A small image VQ-VAE, trained from scratch: 12.9M parameters.
Rows from block 6 of the encoder of a small image VQ-VAE, named by matrix and row number. Rows with one number within an expert belong to one neuron, the router's apart. Each number is 128 + 24 x the weight over its row's rms, rounded and kept within 0 to 255. All counts start at 0. After the name is the row's rms in percent of the matrix's.
Before each expert's rows are labels from the 100 images, of 14976, where the router gives the expert most weight on average: "patch colour" is the nearest of a few named colours to the mean colour under the peak. Only what is clearly more common there than usual is listed. The data: crops of objects in photos (Visual Genome). In brackets: how many of the 100.
# router: router (encoder.blocks.6.mlp.router.weight, 8x160, trained with AdamW), inputs 0-31
# gate: expert gate (encoder.blocks.6.mlp.gate, 8x320x160), inputs 0-31
# up: expert up (encoder.blocks.6.mlp.up, 8x320x160), inputs 0-31
# down: expert down (encoder.blocks.6.mlp.down, 8x160x320, transposed), outputs 0-31

# expert 4
patch colour: black (99)
router.4 090 [164 110 134 125  96 146 121 154 174 137 125 114 125 129 122 147 117 132 138 105 127 123 138  69 114 115 120 104  81 128 108 108]
gate.0 055 [161 135 112 120 101 139 184 109  91 111 101 135 132 185 158 144 142 125  98 139 113  94 158 132 119 190 108 132  93 164 142 147]
up.0 055 [177 137 125 149 165 157 131 129 114 168 137 102 101 151 157 127 126 116 121 108 146  93 116 154 156 141 107 126 147 149 155 177]
down.0 057 [130 122 189 123  66 195 138 137 161 137  86 123 134 134 120 148  80  90 122 143  94  98 113 136 140 129 132 126 107 145 168 121]
gate.1 096 [144 117 137 122 129 147 118 122 157 105 145 120  94 111 142  77 125 101  96  84 152 118 100 146 113 125 103 122 102 106  92 125]
up.1 086 [124 125 143 121 138 104 114 129 161 133 132 129 102 123 153  89 114 102 129  74 132 130 111 144 122 132 108  95 122  88  64 110]
down.1 101 [102 137 109 154 113 143 105 148 100 126 142 162 121  42 114 122 149 174 129 149  71 145 129  86 127 117 106 136 170 194 152 119]
gate.2 102 [153 131 168  77 108  90 158 125  91 130 130 160 116 145 125  86  77 139  80 186 109 124 132 120 124 178  81 139 143 131 111 163]
up.2 094 [108 118  62 167 152 163 140 131 140 118 105 111 123  92 130 145 153 123 140 107 124 121 121 152 129 105 129 137 130 162 159 134]
down.2 098 [132 154 160 127 160  76  92 132 119 109 146 162 112  89 151 123 115 169  93 141 122 154 154 127 113 126 160 135 178 120  95 123]
gate.3 083 [137 116 136 138 146 133 184 136 115 129 141  98 167 155 143 135 112 137 123 147 115 115 115 183 110 124 169 142 105 130 147  97]
up.3 081 [111 135 131 121 114 134 110 143 162 114 125 144 129 111  91 150 106 210 145 119 136 157 125 159 129 121 108 116 127  88 138 115]
down.3 071 [122  94 116 114 175 104 120 126 132 124 117 145 114 109 102 125 144 103 134 116  95 149 102 112 104 113  88 118 147 118 119 136]
gate.4 094 [141 153 158 133 104 112 113 116 132 125  98 128 129 174 101 164 117 133 142 132 119 171 156  88 146 126 151 124 149  67 172 102]
up.4 087 [105 127 151 117 162 139 100 100 141 107 142 117  83 105 162 104 123 136 123 143 121  91  88 165 101 142 123 138 106 180  94 148]
down.4 091 [135 133 123 114 128 109 111 122 130 126 138 146 132  94 105 126 113  84 131 116 124 131 103 161 150 108 153 148  56  88 149 144]
gate.5 061 [126 135 150 133 126 129 134 138 111 106 128 104 113 125 112 151 184 116 111 140 147 115 118  94 176 179 129 149 101 148 134 111]
up.5 062 [141 156 130 152 180 119 156 143 109 151 117 124  83 123 146 111 114 129 159 133 128 122 139 143 142 158 139 134  90 174 143 152]
down.5 065 [114 114 120 120  90 146 136 109 159 113 106 118 146 139  83 128 169 136 102 165 117 153 122  94 149 127 118 121  86 147 110 112]
gate.6 124 [131 138 134 132 108 121 144  94 130 137 113 186 141  76 141 156 141 116 141 167 114 112 124 131 148 172 173 136 145  95 149 123]
up.6 122 [122 154  86 141 136 141 121  68 110  75 133 144 122  90 112 151 151 142 112  91 115 118 117 150 112 146 112 150 128 139 123 103]
down.6 105 [139 124 161  91 158 152 130  87  69 107  92 154 132 128 115 148 117 111 103 143 156 151 103 121 129 103 113 122 161 133 113  95]
gate.7 097 [109 110 193 120 119 110 120 105 152 127  97 121 162 143 107 131 131 101 119 129 142 150 135 126 114 119 107  87 107 143 102 148]
up.7 099 [ 95 121 208 135 133 139 101 128 130  96 161 125 124 132 117 138 158  73 187 116  97 116 147  92  94 143 160 184 150 126 150 123]
down.7 098 [164 129 126 130 105 169 115 137 181 121 162 157 123 129 124 133 104 129 131  93 150 119 134  99 112 117 167 114 117  88  96 124]
gate.8 080 [ 87 151 115 151 119 118 126  88 122 131 108 134 139 149 140 133 143 170 130 130 101 116  96 151  90 103 130 146 104 134 143 134]
up.8 082 [145 124 174  95 133 162 146 162 141 131 141 135 134 106 104 108 143 104 147 116 166 103 161 140 134 146 108 117 126 143 123 128]
down.8 106 [119 139  92 128  63 117 164 145 142 135 101 123 123 112 148 103 163 161 153 103 114 119 118 159  95 115 114 134 125 138 143  97]
gate.9 080 [144 142 120 119  95 106 159 121 105 158 114 148 119 118 110 126 107 123 108 150 124 162  97 154 114 132 156 136  97  97  91 118]
up.9 078 [146 112 156 139 160 126  94 142 118  90 141 103 150 118 158 122 162 151 131 102 134 117 137 138 127 125 132 126 176 120 146 125]
down.9 079 [125 136 136 107 135 119 125 134 111 123 177 108 121 155 142 105 147 166 142 109 140 133 154 123 133 116 167 120 126 129  83 113]
gate.10 079 [153 125 124 132 143 117 134 135 102 143 125 159 146 116 117 146 148  86 102 182 151 105 157 116 100 129 213 131 118 152 150 147]
up.10 080 [ 95 105 130 118 134 102 122 150 114 116 118 138 143  84 126 112 147 136  93 143 108  98 126 103 106 158 162 124 136 126 119 131]
down.10 077 [152  98 144 118 151 149 123 170 131 135  97  93 143  99 109 104 135  78 113 109 143 133 134  82 120 113 106 121 102 174 126 129]
gate.11 087 [155 140 110 158 137 143 112 187 132 150 116 136 145  82 126 117 148 144  99  74 122  99 125 127 135 126 138 115 120 103 138 110]
up.11 084 [126 133 115 122 112 114 139  88  94 108 131 122 132 165 155 119 137 125 150 186 130 134 103 151 111 119 146 148  98 145 154 155]
down.11 099 [112 124 148 146 170 126 139 173 109 172  97 134 142 143 105 166 131 151  68 174 128 137 128 118 131 130 172 131 149  84 146 113]
gate.12 091 [148 151 117 145 112 123  99 125 140 158  93 151 148 152 139 160 176 143 140 105 102 130 136  82 107  82 150 153 114 123 134  91]
up.12 090 [101 141  98 163 122 120 134 133 121 157 119 178 102 152 117 124 134 181 108 128 121  82  99 119 109 146 113 149 138  88 169 117]
down.12 097 [158 124 110 136 119 122 145 143 134 137 130  99 160 148 137 152 132  97 166 105  91 146 142 114 119 133  76 148 100  98 122 151]
gate.13 112 [125 134 136 135 130 114 109  98 139 129 125 103 152 150  93 142 126 108 108 100 155 154 122 124 128 155 115 124 151 179 118  74]
up.13 107 [128 139 133 106 129 158 136 147 147 132 139 173 127  80 162  98 125 174 123 173  91 137 140 145 100 114 139 133 114  92 139 157]
down.13 125 [146 116 128 134 148 123 116 129 102 139 172 104 117 151 131 137 100  71 130  94 121 160 155 114 172 195 107 142 102 153 130 128]
gate.14 134 [124 126 145 151 172 157 112 166  90 104 143 145 131 126 133 139 153 138 134 124 120 129 128 146 134 154 135 117 132 151  98 144]
up.14 134 [113  90 146 135 161 115 111 136 122  76 113 138 121 103 178 125 109 130 109 141 122 114 132 104  85 151 175 110 145 150  93 123]
down.14 105 [112 154 132 140 137 111 129 142 138 111 162 139 140  89 100 142 134 132 114 106 191 152 133 142 130 159 118 116 169 101 140 153]

# expert 3
patch colour: white (74)
router.3 103 [108 148 119 146 185 154 151  96 112 102 154 158 149  92 131 119 112  97  87 136 130 102 117 139 130 100 115 145 150 143 149 125]
gate.0 106 [137 120 114 108 112 101 129 120 132 152 126 111 119 116  92 117 123 188  99 170  76 154 131 136 151 108 108 122  97 167 139 132]
up.0 118 [165 145 115 139 148 149 120  92 124 126 127 179 107 143  94 130 122 129  76 170 161  97 156 154 189 168 148 132 178 109 151 106]
down.0 110 [ 90 131 158 101 101 155 146 138  92 100 113 136 133 139 141 117 114 128 106 122 135 135 165 100 131  90  99 143 117 175 131 155]
gate.1 132 [144 132 114 105 121 108 153 100 154 123 136 120 120 136 127 137 105  90 127 153 128 138 110 130 136 143  97 146  93 118 149 113]
up.1 133 [155 131 133 138 121 152 134 157 123 121 107 143 145 127 109 121 136 154 127 129 146 124 126 132  92 115 137 103 158 135 108 135]
down.1 107 [111 124 141 130 148 103  84  87 131 109 157 112 143 158 131 147 106 109  73 167 144 115 103  90 166 111 186 119 121 139 112 124]
gate.2 081 [121 131 113 118 151 137 131  98 132 107 127 110 125 129 109 118 100  72 132 119 136 133 119 192  91 138 154 124 106 138 130 118]
up.2 095 [110 114 123 135 152 167 132 122 149  68 132  84 113 128 137 163 100 107 126 113 117 119 111 157 165 120  99 114 111 191 135 129]
down.2 114 [ 68 112 133 128 159 169 122 107 147 146 130 115 117 110 169 159 104 109 171 130 154 133 135 107 139 125 166 146 141 159 129 131]
gate.3 095 [140 129 164 138 129 117 133 133 117 156 119  68 161 122 172  97 162 110 127  96 114 136 148 163  88 105 137  96 144 163 138 140]
up.3 100 [153 145 161 153 110  94 135 154  99 112 126 133 138 118 134 150 129 110 105 158 132 101 134 124 142 115 130 132 103 122 123 135]
down.3 095 [110 130 137 107  96 128 116  85 126 120 112 128 114 172 127 131 127 107 102 150 114 123 127 119 164 125 112 150 172 154 133 113]
gate.4 145 [ 99 140 128 120 122  90 108 111 174 164 136 113 126 113 111 132 117  79 101 126 125 123  88 134 105  82 133 141 122 147 132 136]
up.4 124 [ 85  99 143 116 125 107 149 120 188 144 105  91 156 119 133  98 107 135  87 139  91 144 123 100 121 117  87 115 131 156 126 134]
down.4 124 [114 115 116 141  94 101 104 131 153 110  94 134 146 114  91  94 131 106 125 144 141  99 115 114 120 109 144 122 124  99 160  81]
gate.5 112 [138 170 149 158  77  91 136 112 167 125 150 136 126 159 132 148 147 145 132 178 147 120 144 159 112  80 154 137 168 134 111 146]
up.5 122 [122  95 128 120 155 156 156 151 113 105  81 145 125 105  97 107 102 149 142 119 124 132 100  89 123 155 113 120  91 105 141 137]
down.5 114 [125 137  79 108 103 119 124  83 149 106 138 115 108 131 179 143 123 152 121 104 147 114 116 131  96 181 116 117 126 171 121 119]
gate.6 072 [125 111 166  97 174 133 122 183 111 153 119 139 154 121 160  76 106 101  89 106 154 118 116 124 155 107 160 116 157  59 118 164]
up.6 088 [ 69 126  92 127 103 136 134 106 112 118 152  80 123 149  86 156 130 144 145  99 111 129 150 135 146 135  98 100 145  62 115 133]
down.6 093 [190 154 152 150 132 118 157 119 136 112 186 100 113 160 143 155 124 142 120 118 123 121 102 163 102  94  81 131 119 155 152 155]
gate.7 109 [ 86 127 180  87  94 176 150  86 126  89 121 165 115 133 116 162 121 109 163 128 121 133 142 141  92 124 166 150 160 124 124 109]
up.7 102 [ 90 110  97  99 111 135 127 123 137 128 108 133 132 153 118 148 138 130 161 128  68 127 118 117 127 155 111 154 116  66 159 124]
down.7 113 [100 110 182 133 118  84 141 102 133 155 135 151 143  83 111 141 136 116 149 107 167 108 137 112 145 141 158 106 129 147 160 112]
gate.8 093 [129 121 139 117 169 133 109  98 103 104 162 141  75 108  70 141 119 124  83 118 151 119 135 107 124 115 141 123 127 117 135 130]
up.8 111 [111  90 130 160 125 101 116 121 107  99 133  96 126 144 118 132  97 114 101 112  97 151 124 151 136 101 121 131 127 147 152 106]
down.8 104 [118 113 154 131 104  83 130 138 146 121 166 156 130 191 173 115 121 150  99  83 117 116 104 167 116 106 122 146 152 138 144 122]
gate.9 164 [115 158 150 144 106 145 136 140  91 159 215 160 123 133 119 141 153 115 128 126 151 125  86 135 107 135 124 137 156 134 151 132]
up.9 156 [163 132 121  92 157 124 133 122 150 115  50 122 117 119 148 108 145 149 156 105  98 113 169 129 125 120 100 126 120 145 107 166]
down.9 118 [108 142  89 100 138 157 130 154 119 111 139 148 110 152 128 117  92 130 122 123 124 148 133 130 132 111 184 128 172 122 110 126]
gate.10 126 [ 95 135 114 149 137 125 147  98 129 149 138 142  99 130 115 161 125  96 132  83 150  85 146 101 120 113 115 161 173 117 133 106]
up.10 111 [ 97 158  67 138 128 107 169  96 124 165  93 165 105 118  90 115 149 141 105 123 151 103 145 103  94 150  89 134 133 148 128 148]
down.10 100 [128 144 175 138 170 158 126 183 146 127 102 132 131 110 124 133  87  99 139 136 105 142 144  95 163  84  92 144 141 139 125 130]
gate.11 101 [154 125 129 139 159 114 104 116 117 147 118  86 136  93 107 115 131 121 131 102 144 102 130 156 106 110 129 124 112 139 109 136]
up.11 101 [153 143 144 133 143 144 163 124  87 149 101 124 151 153 136 181 142 143 148 130  98 103 116 118 140 108 121 109 124 137 149 130]
down.11 115 [103 112 123 133  82 113 131 138 111 151 127 116 114  95 125 115 185 110 111 116 155 142 152 145 118 203 207 106 156 140 129  87]
gate.12 121 [ 95 135  51 140 136 147 128  96 149  54 142 140 140  92 134  93 172 105 108 101 119  91 123 103 105 143 152 140 115 133 145 155]
up.12 103 [124 121 160 141 143 116 114 165 112 200 125 101 112 138 100 126 153 169 113 145 151 118 123  89 129 212 130 131 154 118 137 110]
down.12 104 [125  90 144 125 146 111 150 118 156 140  97 157  77 138 127 113 118 137  88 116 159 130 142 140 102 113 164 125 131 112 115 129]
gate.13 084 [156 142 127 145 136 139 135 121 115 129 131 128 100 170 155 108 124 103 162 128 143 127 124 141 100  99 142 124 125  95 123 106]
up.13 078 [ 98 113 134 115 127 120 127 118 168 156 108 150 107  99 155 168 105 169 124 143 110 132 131 142 162 120 111  98 153 165 137 145]
down.13 076 [124 115 181 128 135 140 128 163 121 158 137 107 119  94 113 147 123 141 183 131 124 141 172 120 141  90 142 127 132 148  99 129]
gate.14 058 [124 144 142 105 133  99 115 105 134 129 138 143 139  55 146  87 118 146 155 139 120 133 111 112  81 142 170 121 130 139 133 132]
up.14 061 [143 123 113 120 139 137 123 131 125 135 122 126 126 134 158 105 186 156 145 119 109 117 137 112 107 112 114 148  98 183 143 143]
down.14 055 [114 106 137  96 145 122 125 108  91 130 140 138 123 121 119 131 117 133 146  85 144 118 131 162 187  75  77 143 162 167 144 119]

# expert 1
patch colour: grey (75)
router.1 075 [135 121 129  84 119 128 103 146 117 132 117 121 127 107 119 138  92 135 113  94 122 141 116 137 164 161 117 121 123  79 108 125]
gate.0 133 [125 150 124  95  92 134 158 117 136 123 143 123 133 131 138 113 130 100 107 144 113 169 174  97 135 146 136 133 109 136  80 178]
up.0 136 [118 162 124  97  86 176 177 126 135 128 160 125 139 109 131  99 125 127 115 148  97 149 173 128 131 134 139 149 114 131 102 184]
down.0 114 [138 146 123 136  92  74 117  97 117 122 108 117 126 149 138 150 125 171 132 118 145  98 137 115 120 117 146 145 132 128 118 123]
gate.1 095 [136 117 148 104 129 139 133 123 124 151 147 114  99 140 146 145 150 163 109 128 156  87 120 142 137 108 133 136 115 151 127  98]
up.1 090 [135 131  90 134 114 156 136 104 124 103 127 135 102 122 125 119 134 141 103 136 134 164 134 122 143  99 159 127 152 116 128 146]
down.1 088 [146 110 119  97 121 112 118 140 135 117 160 115 115 127 109 123  93 150 126 110 145 103 128 109 137 165 215 117 130 160 101  96]
gate.2 104 [121 116 137 126  96 124 162 162 110 100 196 100 138 126 168 155 162 164  77  99 171 116 128 123  68  94 123 132 129 138 117  96]
up.2 092 [117 134 115 149 169 112 132 104 105 134 127 107 132  82  76  90 124  97 116 145 112 161 168 114 196 151 157 128 124 128 119 110]
down.2 094 [168 130 141 169 155 159 137 113 144  92 120 138 140  93 117 126 137 134 126 129 163 114 133 108 148 101  95 119 112 106 116 152]
gate.3 099 [ 70  79 115 126 153 110 109 161 103 117 141 117 151  89 125 125 161  91 134 132 135 116 140 101 119 145 122 131 105 114 146 151]
up.3 090 [ 99 123 142 129 151 114 128 169 122 119 114 129 114 126 107 144 120  67  96 114 133  94 154  67 151 119 120 142 117 131 170 142]
down.3 100 [119 146  97 132 174 132 109 147 115 142 151 141 129 126 108 107 147 149  89 150 145 115 145 136  99 131 151 112 170 133 157 134]
gate.4 092 [144 119 101 142 112 163 149  80 136 103 129 132 119 145 147 151  89  93 127 184 125  94 121 151 168 162 111  99 102 114 119 117]
up.4 090 [120 125 145 125 127  87 107 153 109 142 142 104 152 119 111 129 145 152 132  80  82 127 153  84 103  94 134 137 139 122 111 149]
down.4 117 [ 89  99  62  97 153 132 106  86 125 107 145  94 110 110 126 115 127 105  88 157 132 159 119 117 152 170 129 124 127 127  64 102]
gate.5 090 [123 150 174 168 142 141 153  85 143  77 137 111 140 146 124 142 144 113 113 152 139 112 155 125 123 146 171 127 125 107 143 135]
up.5 092 [160  63  86  82 128 102 131 124 124 169 104 155 117 131 159 104 135 146 125 124 171 126  80 145 113 112 100 146 156 140 120 142]
down.5 099 [ 98 134 181 105 136 127  99 121 111 132 161 116 102 188 110 103 169 167 123 155 151 149 119  98 171  81 164 109 129 134 109 121]
gate.6 081 [122 137 154 133 140 157 106 132 135  73 112 116 142  89 128  85  97 109 143 131 138 116 145 139 135 162 112 114 132 147 146 130]
up.6 087 [178 122 127 125 107 121 135 151 141 158 120 169 122 149 137 126 117 119 105 153 119 138 128 155 109  84 106 181 102  72 167 148]
down.6 074 [131  99 127 127  93 136 129 101 142 100 104 122 131 102 101 140  87 146 155 132 139 108 125 138 158 101 178 121 104 125 109 117]
gate.7 107 [101 131 148  86 184 118 119 114 166 110 111 117 133 151 126 162 107 143 129 152 145 105 106 135 136  86 184 114 160 114 110 142]
up.7 099 [120 116 135 117 132 138 125 107 133 122 121  98 155 148 119 183  87 139 104 156 117 108 101 121 110 115 144 141 169  89 110 131]
down.7 109 [159 141 177 110 112 111 128 132 115 120 148 139 123 130 114 119 131 131 143 105 122  98 149 113 109  92 140 132 176 161  87 135]
gate.8 097 [126 110 117 164 160 105 116  93 100 116 113 137 139 142 155 111  85  93 106 186 142 118 131 138  87 147 167 125 120 119 115  98]
up.8 095 [155 137  85 107 158 150 136 146 123 102 125 145 147 114 139 136 124 112 156 150 132 107 145 132 123 114 135 116 117 125 115 145]
down.8 089 [139 116 121 158 141 143 135 149 130 146 143 126 113 120 140 178  85 154 137 160 107 171 123 119 126  96 134 144  90 102 134 126]
gate.9 106 [139 117 133 128 131 129 100 147 105 157 133  78 149 138 150 140 117 102 109  78 114 133 101 135 150  95 137 171 116 151 106 141]
up.9 105 [114 127 147 133 107 130 135 110 106 139 107 187  90 121 100 115 140 134 171 128 137 117 109 119 124  99 156 167 124 181  90 136]
down.9 113 [152 125 128 115 120 156 137 166 129 110 118  88 136 125 127 114 103 147 141 142 135 105 149 129 128  95 104 142 127  69  83 128]
gate.10 079 [ 96 123 102 127  94 128 133 136 205 131 153 128 119 126  97 156 145  44 174 149  96 103 132 132 136 109 146 118 133 138 101 121]
up.10 076 [ 99 113 119 116  81 164 136 123 151 106 161 166 148 133 169 151  86 101 125 165 143  92 158 126 134 135 141 130 132 141 162 122]
down.10 080 [104 106 127 134  75 108 139 172 130 104 136 139 124 123 133 139 144 149 106 115 140 163 127 133 121 129 108 103 164 184 104 155]
gate.11 083 [ 98 132 121 154 111 194 162 162 123 127 156 136 126  76 125 116 158 154 103 100 161 116 111 110 165 154 158 102 132 142 144 151]
up.11 081 [115 137 101 125 128 195 154 141 121 107 138 118 133  93 135 146 120 130 129 143 129 127 122  92 137 100 125  94 110 151 152 133]
down.11 066 [136 119 131 117 123 156 119 115 103 115 168 111 121 100 139 125 169 157 161  81  99 153 158 123  98 163 107 117 155 114 129 123]
gate.12 085 [140 141 159 143 120 130 105 122 171 144 100 140 125 122 163 124 172 148 114  97 142 140 109 129 134 128 111 151  97 117 119  58]
up.12 089 [131 112 120 155 111 115 144 111 146 105 119 122 112 155 196 127 138 108 120  78 120 107 135 118 101 152 140 153  92 155 191 129]
down.12 091 [162 134 155 147 145 116 122  87 158 155  95 111 110 102 136  88 110 144 131 174 148 150 101  89 130 140 108 127 112 101  86 114]
gate.13 101 [128 114 149 124 129 170 174 140 151 109 155 142 131 107 154 129 132 159 178 128 129 136  96 138 149  93 115 134 124  73 121 127]
up.13 099 [121 142 131 101 148 121 103 143 116 116 120 138 127 158 104  93 115  78  95 118 144 129 160 123  90 140 155 140 122 154 165 164]
down.13 097 [133 118  48 126  62 133 108 143 140 113 119 131  91 130 206 116 116  88 105 131 149 103 120 135 112 140 147 131 100  94 117 136]
gate.14 095 [177 110 157 116  90 157  97  80  97 123 118 168 152  96 107  92 169 158 122 130 158 119 102  97  74 120 133 140 168 151 103 133]
up.14 094 [137 113 129 136  95 151 149 142 188 141 186 130 111 134 147 100  80 129 109 113 107 139 122 133 120  84 162 152 124 133  90 120]
down.14 087 [134 140  86 121 116 126 139 133 153 107  95 116 118 116  85 145 141 138  89 159 156 104 125 135 115 151 108 130 135  97 156 122]

# expert 6
patch colour: blue (33)
router.6 082 [134  98 127 135 130 115 128 139 151 185 136 127 131 129 102 172 111 123 110 123 124 126 102 136 138 165 125 117 129  68 102 136]
gate.0 080 [133 149 144 145 129 121 110 123 107 105 128 121  98  83 144 105 173 115 133 139 102  98 108 102 109 119 147 142 117 147 153 104]
up.0 079 [143 144 106 145 131 119 102 100 117 115 110  99 122  95 127 130 132 152 166 129 104  85 147 119 106 128 148 129 112 138 159 107]
down.0 087 [118  88 147 103 194 132 133 127 111 108 114 103 125 182 156 121 132 150 114  87 132 123 125 125 126 162 111 131 102 148 168 118]
gate.1 100 [145 154  98  90 125 143 141 177 100  73 150 113 147 151 183 145 100 117 126 106 124 126 101 129 143  86 153 176 125 129 130 132]
up.1 087 [130 110 134 158 154 109 111  90 157 149 101 145 101 107  87  74 153 152 114 113 105 123 115 109 126  79 128  96 106  85 124 124]
down.1 100 [129  94 161 148 140 166 146 154 118 145 133 151 108 129 132 154  99 171 110  98 193 138 141 102 132 174 104 132 154 127 109  89]
gate.2 115 [138 134 131 146 147 120 102 114  79 145 101 111 153 118 145 109 142 118 134 150 139 179  80 137  80 131 122 128 171  89 124 175]
up.2 122 [115 108 144 118 163 131 119 150 162 117 150 126 108 136  86 113 111 111  93 101  94 120 160 126 148 174 143 118  76 144 129 130]
down.2 126 [152 139  63 112 145 118 103 115 135 102 139 123 115 137 114 128 132 119 129 141 121 128 128 126 112  99 128 119 158 117 151 118]
gate.3 058 [162 130 172 124  99 116 141 158 137 113 126 200 108 136 155 153 120 184 116 109 100 142 106 117 142 133  94 120 147 100 146 138]
up.3 055 [145 115 142 161 100 153 123  91 143 111 154 162 103 126 179 131 157 168 133 112 147 112 110 104 181  96 141  86 139 143 119 105]
down.3 049 [147 143 143 102  61 136 152 163 121 130 123 115 132 116 128 135 121 124 145  70 130 153 128 150 169 108  71 134 104 124 124 112]
gate.4 114 [150 178 128 133 106 121 113  80 111 132 117 175 154 117 113 124 108 114  94 154 140 125 140 122 157 155 138 175 188 120 125 140]
up.4 113 [126 147 152 109 105 162 145  84 107 128 132 164 123 117 123  99 127 107  70 163 162 135 144 154 169 114 141 128 159 104 112 140]
down.4 114 [109 113 160 112 116 179 136 136 111 134  80 144 116  91 103 111 123 105 116  92 112 156 116 120 122 110 125 118 152 107 148  78]
gate.5 095 [119 141 127 134 120 132 101 136 103 140 159 144 106 109 144 117 120 133 109 152 101 105 151 104 149 161 145 121 154 142 144  92]
up.5 100 [118 119 129 147 140 124 157 129 155 114 100 150 148 135 166 125 152 137 183 146 131 130 124 149 122 131 119 116 141 114 107 137]
down.5 105 [172 151 125 122  99  91 112 162  89 109 158 131 134 114 110 108  82 147 111 146 128 131 147  65 124 127 139 135 135 141 100 134]
gate.6 124 [108 110 100 125 157  89 102 162 116 128 132 125 158  96 120 139 123  84 113 147 130 116 126 168 141 148 129 151 143 114 161 133]
up.6 131 [151 124 112 112  99 126 118 105 145 131 148 102 114 130 155 108 127 146 114  87 123 122 113 113 125  98 111 106 109 169  93 130]
down.6 117 [ 97 142 131 109 150  88 136 110 149 177 152 128 156 129  93 140 113 103 144 144 135 124 140 172 181 148 135 123 147 135 136 144]
gate.7 069 [112 130 114 125 135 126 129 125 153 123 121 158 112  88 149 163 125 127 168 132 171 129 101 146 129  80 122 137 137 105  86 134]
up.7 066 [148 123 129  98 123 112 165 135  79 127 125 138 126 173  81  93 156 111 107  93  94 133 145 119 152 151 151 111 100 134 170 121]
down.7 062 [161 115 141 117 131 102 150 110 131 123 117 118 134 143 152 155 160 123 158 178 127 123 131 130 132 121  69 131  77  91 155 112]
gate.8 092 [109 139  98 151 134 138 135 132 139 108 119 136  95 101 136 125 120 113 188 136 149 129 131 131 119 140 110 145  98 125  82 123]
up.8 093 [101 144 115 153 151 110 134 132 146  96 102 118  80 115 129 143 127  93 176 126 165 129 126 119 109 133 100 136 120 108  95 132]
down.8 101 [109 149 169 145  83 155 156 137 112 117  97 134 114 122 129 131 110 144 116 107 125 118 146 167 117 115 151 123 119 150 113 144]
gate.9 099 [136 122  84 113 110 130 150 144 110 140 128 120 126 111 161 155 124 133 123 132 100 149 135 123 138 173  73 137 144 112 140 133]
up.9 116 [143  98 169 176 133 124  81 139 150 150 160 129 144  95 151 118 107 120 112 140 147 127 121 119 140 104 198  79 105 158 121 134]
down.9 123 [120 124 100 137 129 138 129 140 125 108 154 121 142 180 113 155  74 141 150 103 110 136 129  72 120 137  82 135 117  89 122 110]
gate.10 116 [150 104 136  80 119 141 111 102 136 114 148 117 141 147 145  78 158 100 158 134 122 161 136 154 113 147 131 141 111  80 148 161]
up.10 120 [110 121  92 145 112 136 179 145 163 166 166 117 131 130 115 135 126 140 162 118 112 121  89  96 167 108 125 172 107 127 114  68]
down.10 123 [165  96 166 128 141  92 101 118 138 125  99 123 107 112 128 140 176 128 138 100 127 150 137 102 102 138 140 145 128  85 123 109]
gate.11 086 [ 74  95 109 154 107 108 113 132 157  86 134  89 112 187 159 140 127 154 130 142 127 166 159 129 103  91 165 147 151 148 148 146]
up.11 090 [179 152 140 130 154 155 129 118 106 159 151 179 127 100 119 107 122 116 156 158 146  82 110 110 152 143 115 147 100  84 127 100]
down.11 080 [105 127  92 152  96 128 111 120 125 142 120  93 120 157 179  69 144 111 103 138  92 119 130 145 163 100 176 124 119 134  96 129]
gate.12 112 [158 148 147 115 118 136 163 141  94 142 124 133  99 107  94  89 142  94 160 105 111 140  97 103 108 129 148 118 137 113 109 107]
up.12 110 [129 125  84 144 164 100 107 119 126 155 149 133 141 146 135 152 120 145 135 138 154  67 123 145 148 104 118 130 122 166 177 114]
down.12 103 [147  89 162 139 170 126 129 121 171 103 116  95 121 121 152 112 139 122 132 139 111 128 120  95 136  72  63 137 170 137 136 124]
gate.13 096 [192 170 130 133 130 107 117 150 109 113 104 111 105 111 141 140 142 132 112 107 167 131 133  77 118 116  99 142 185 124 138 154]
up.13 104 [166 145 138 152 131 114 151 173 116 144 105 129 109 128 163 161 134 104 109  93 126 115  93  86 120  98 117 138 166  92 140 161]
down.13 096 [171 127 151 165 139 124 121 168 172 152 143 116 100 131 129 147 111 127 133 174 119 124 127 173 112 156  96 140 120 133 123 131]
gate.14 084 [ 85 117  95  97 133  81 138 150 148  62 162 106 129 160 105  80 147 130 104 119 100 115 141 119 129 149 144 137  99 123 102 145]
up.14 081 [123  93 144 137 126  93 153 139 166 124 148 113 127 117 166 120 126 137 148 109 110 111 135 118 104 106 162 160 101 119 126 174]
down.14 074 [105 124 140  91 109 141 101 152 140 127 116 105 122 193 108 141 152 148 136 129 127  97 143 133 127 161 119 139 132 134 122 107]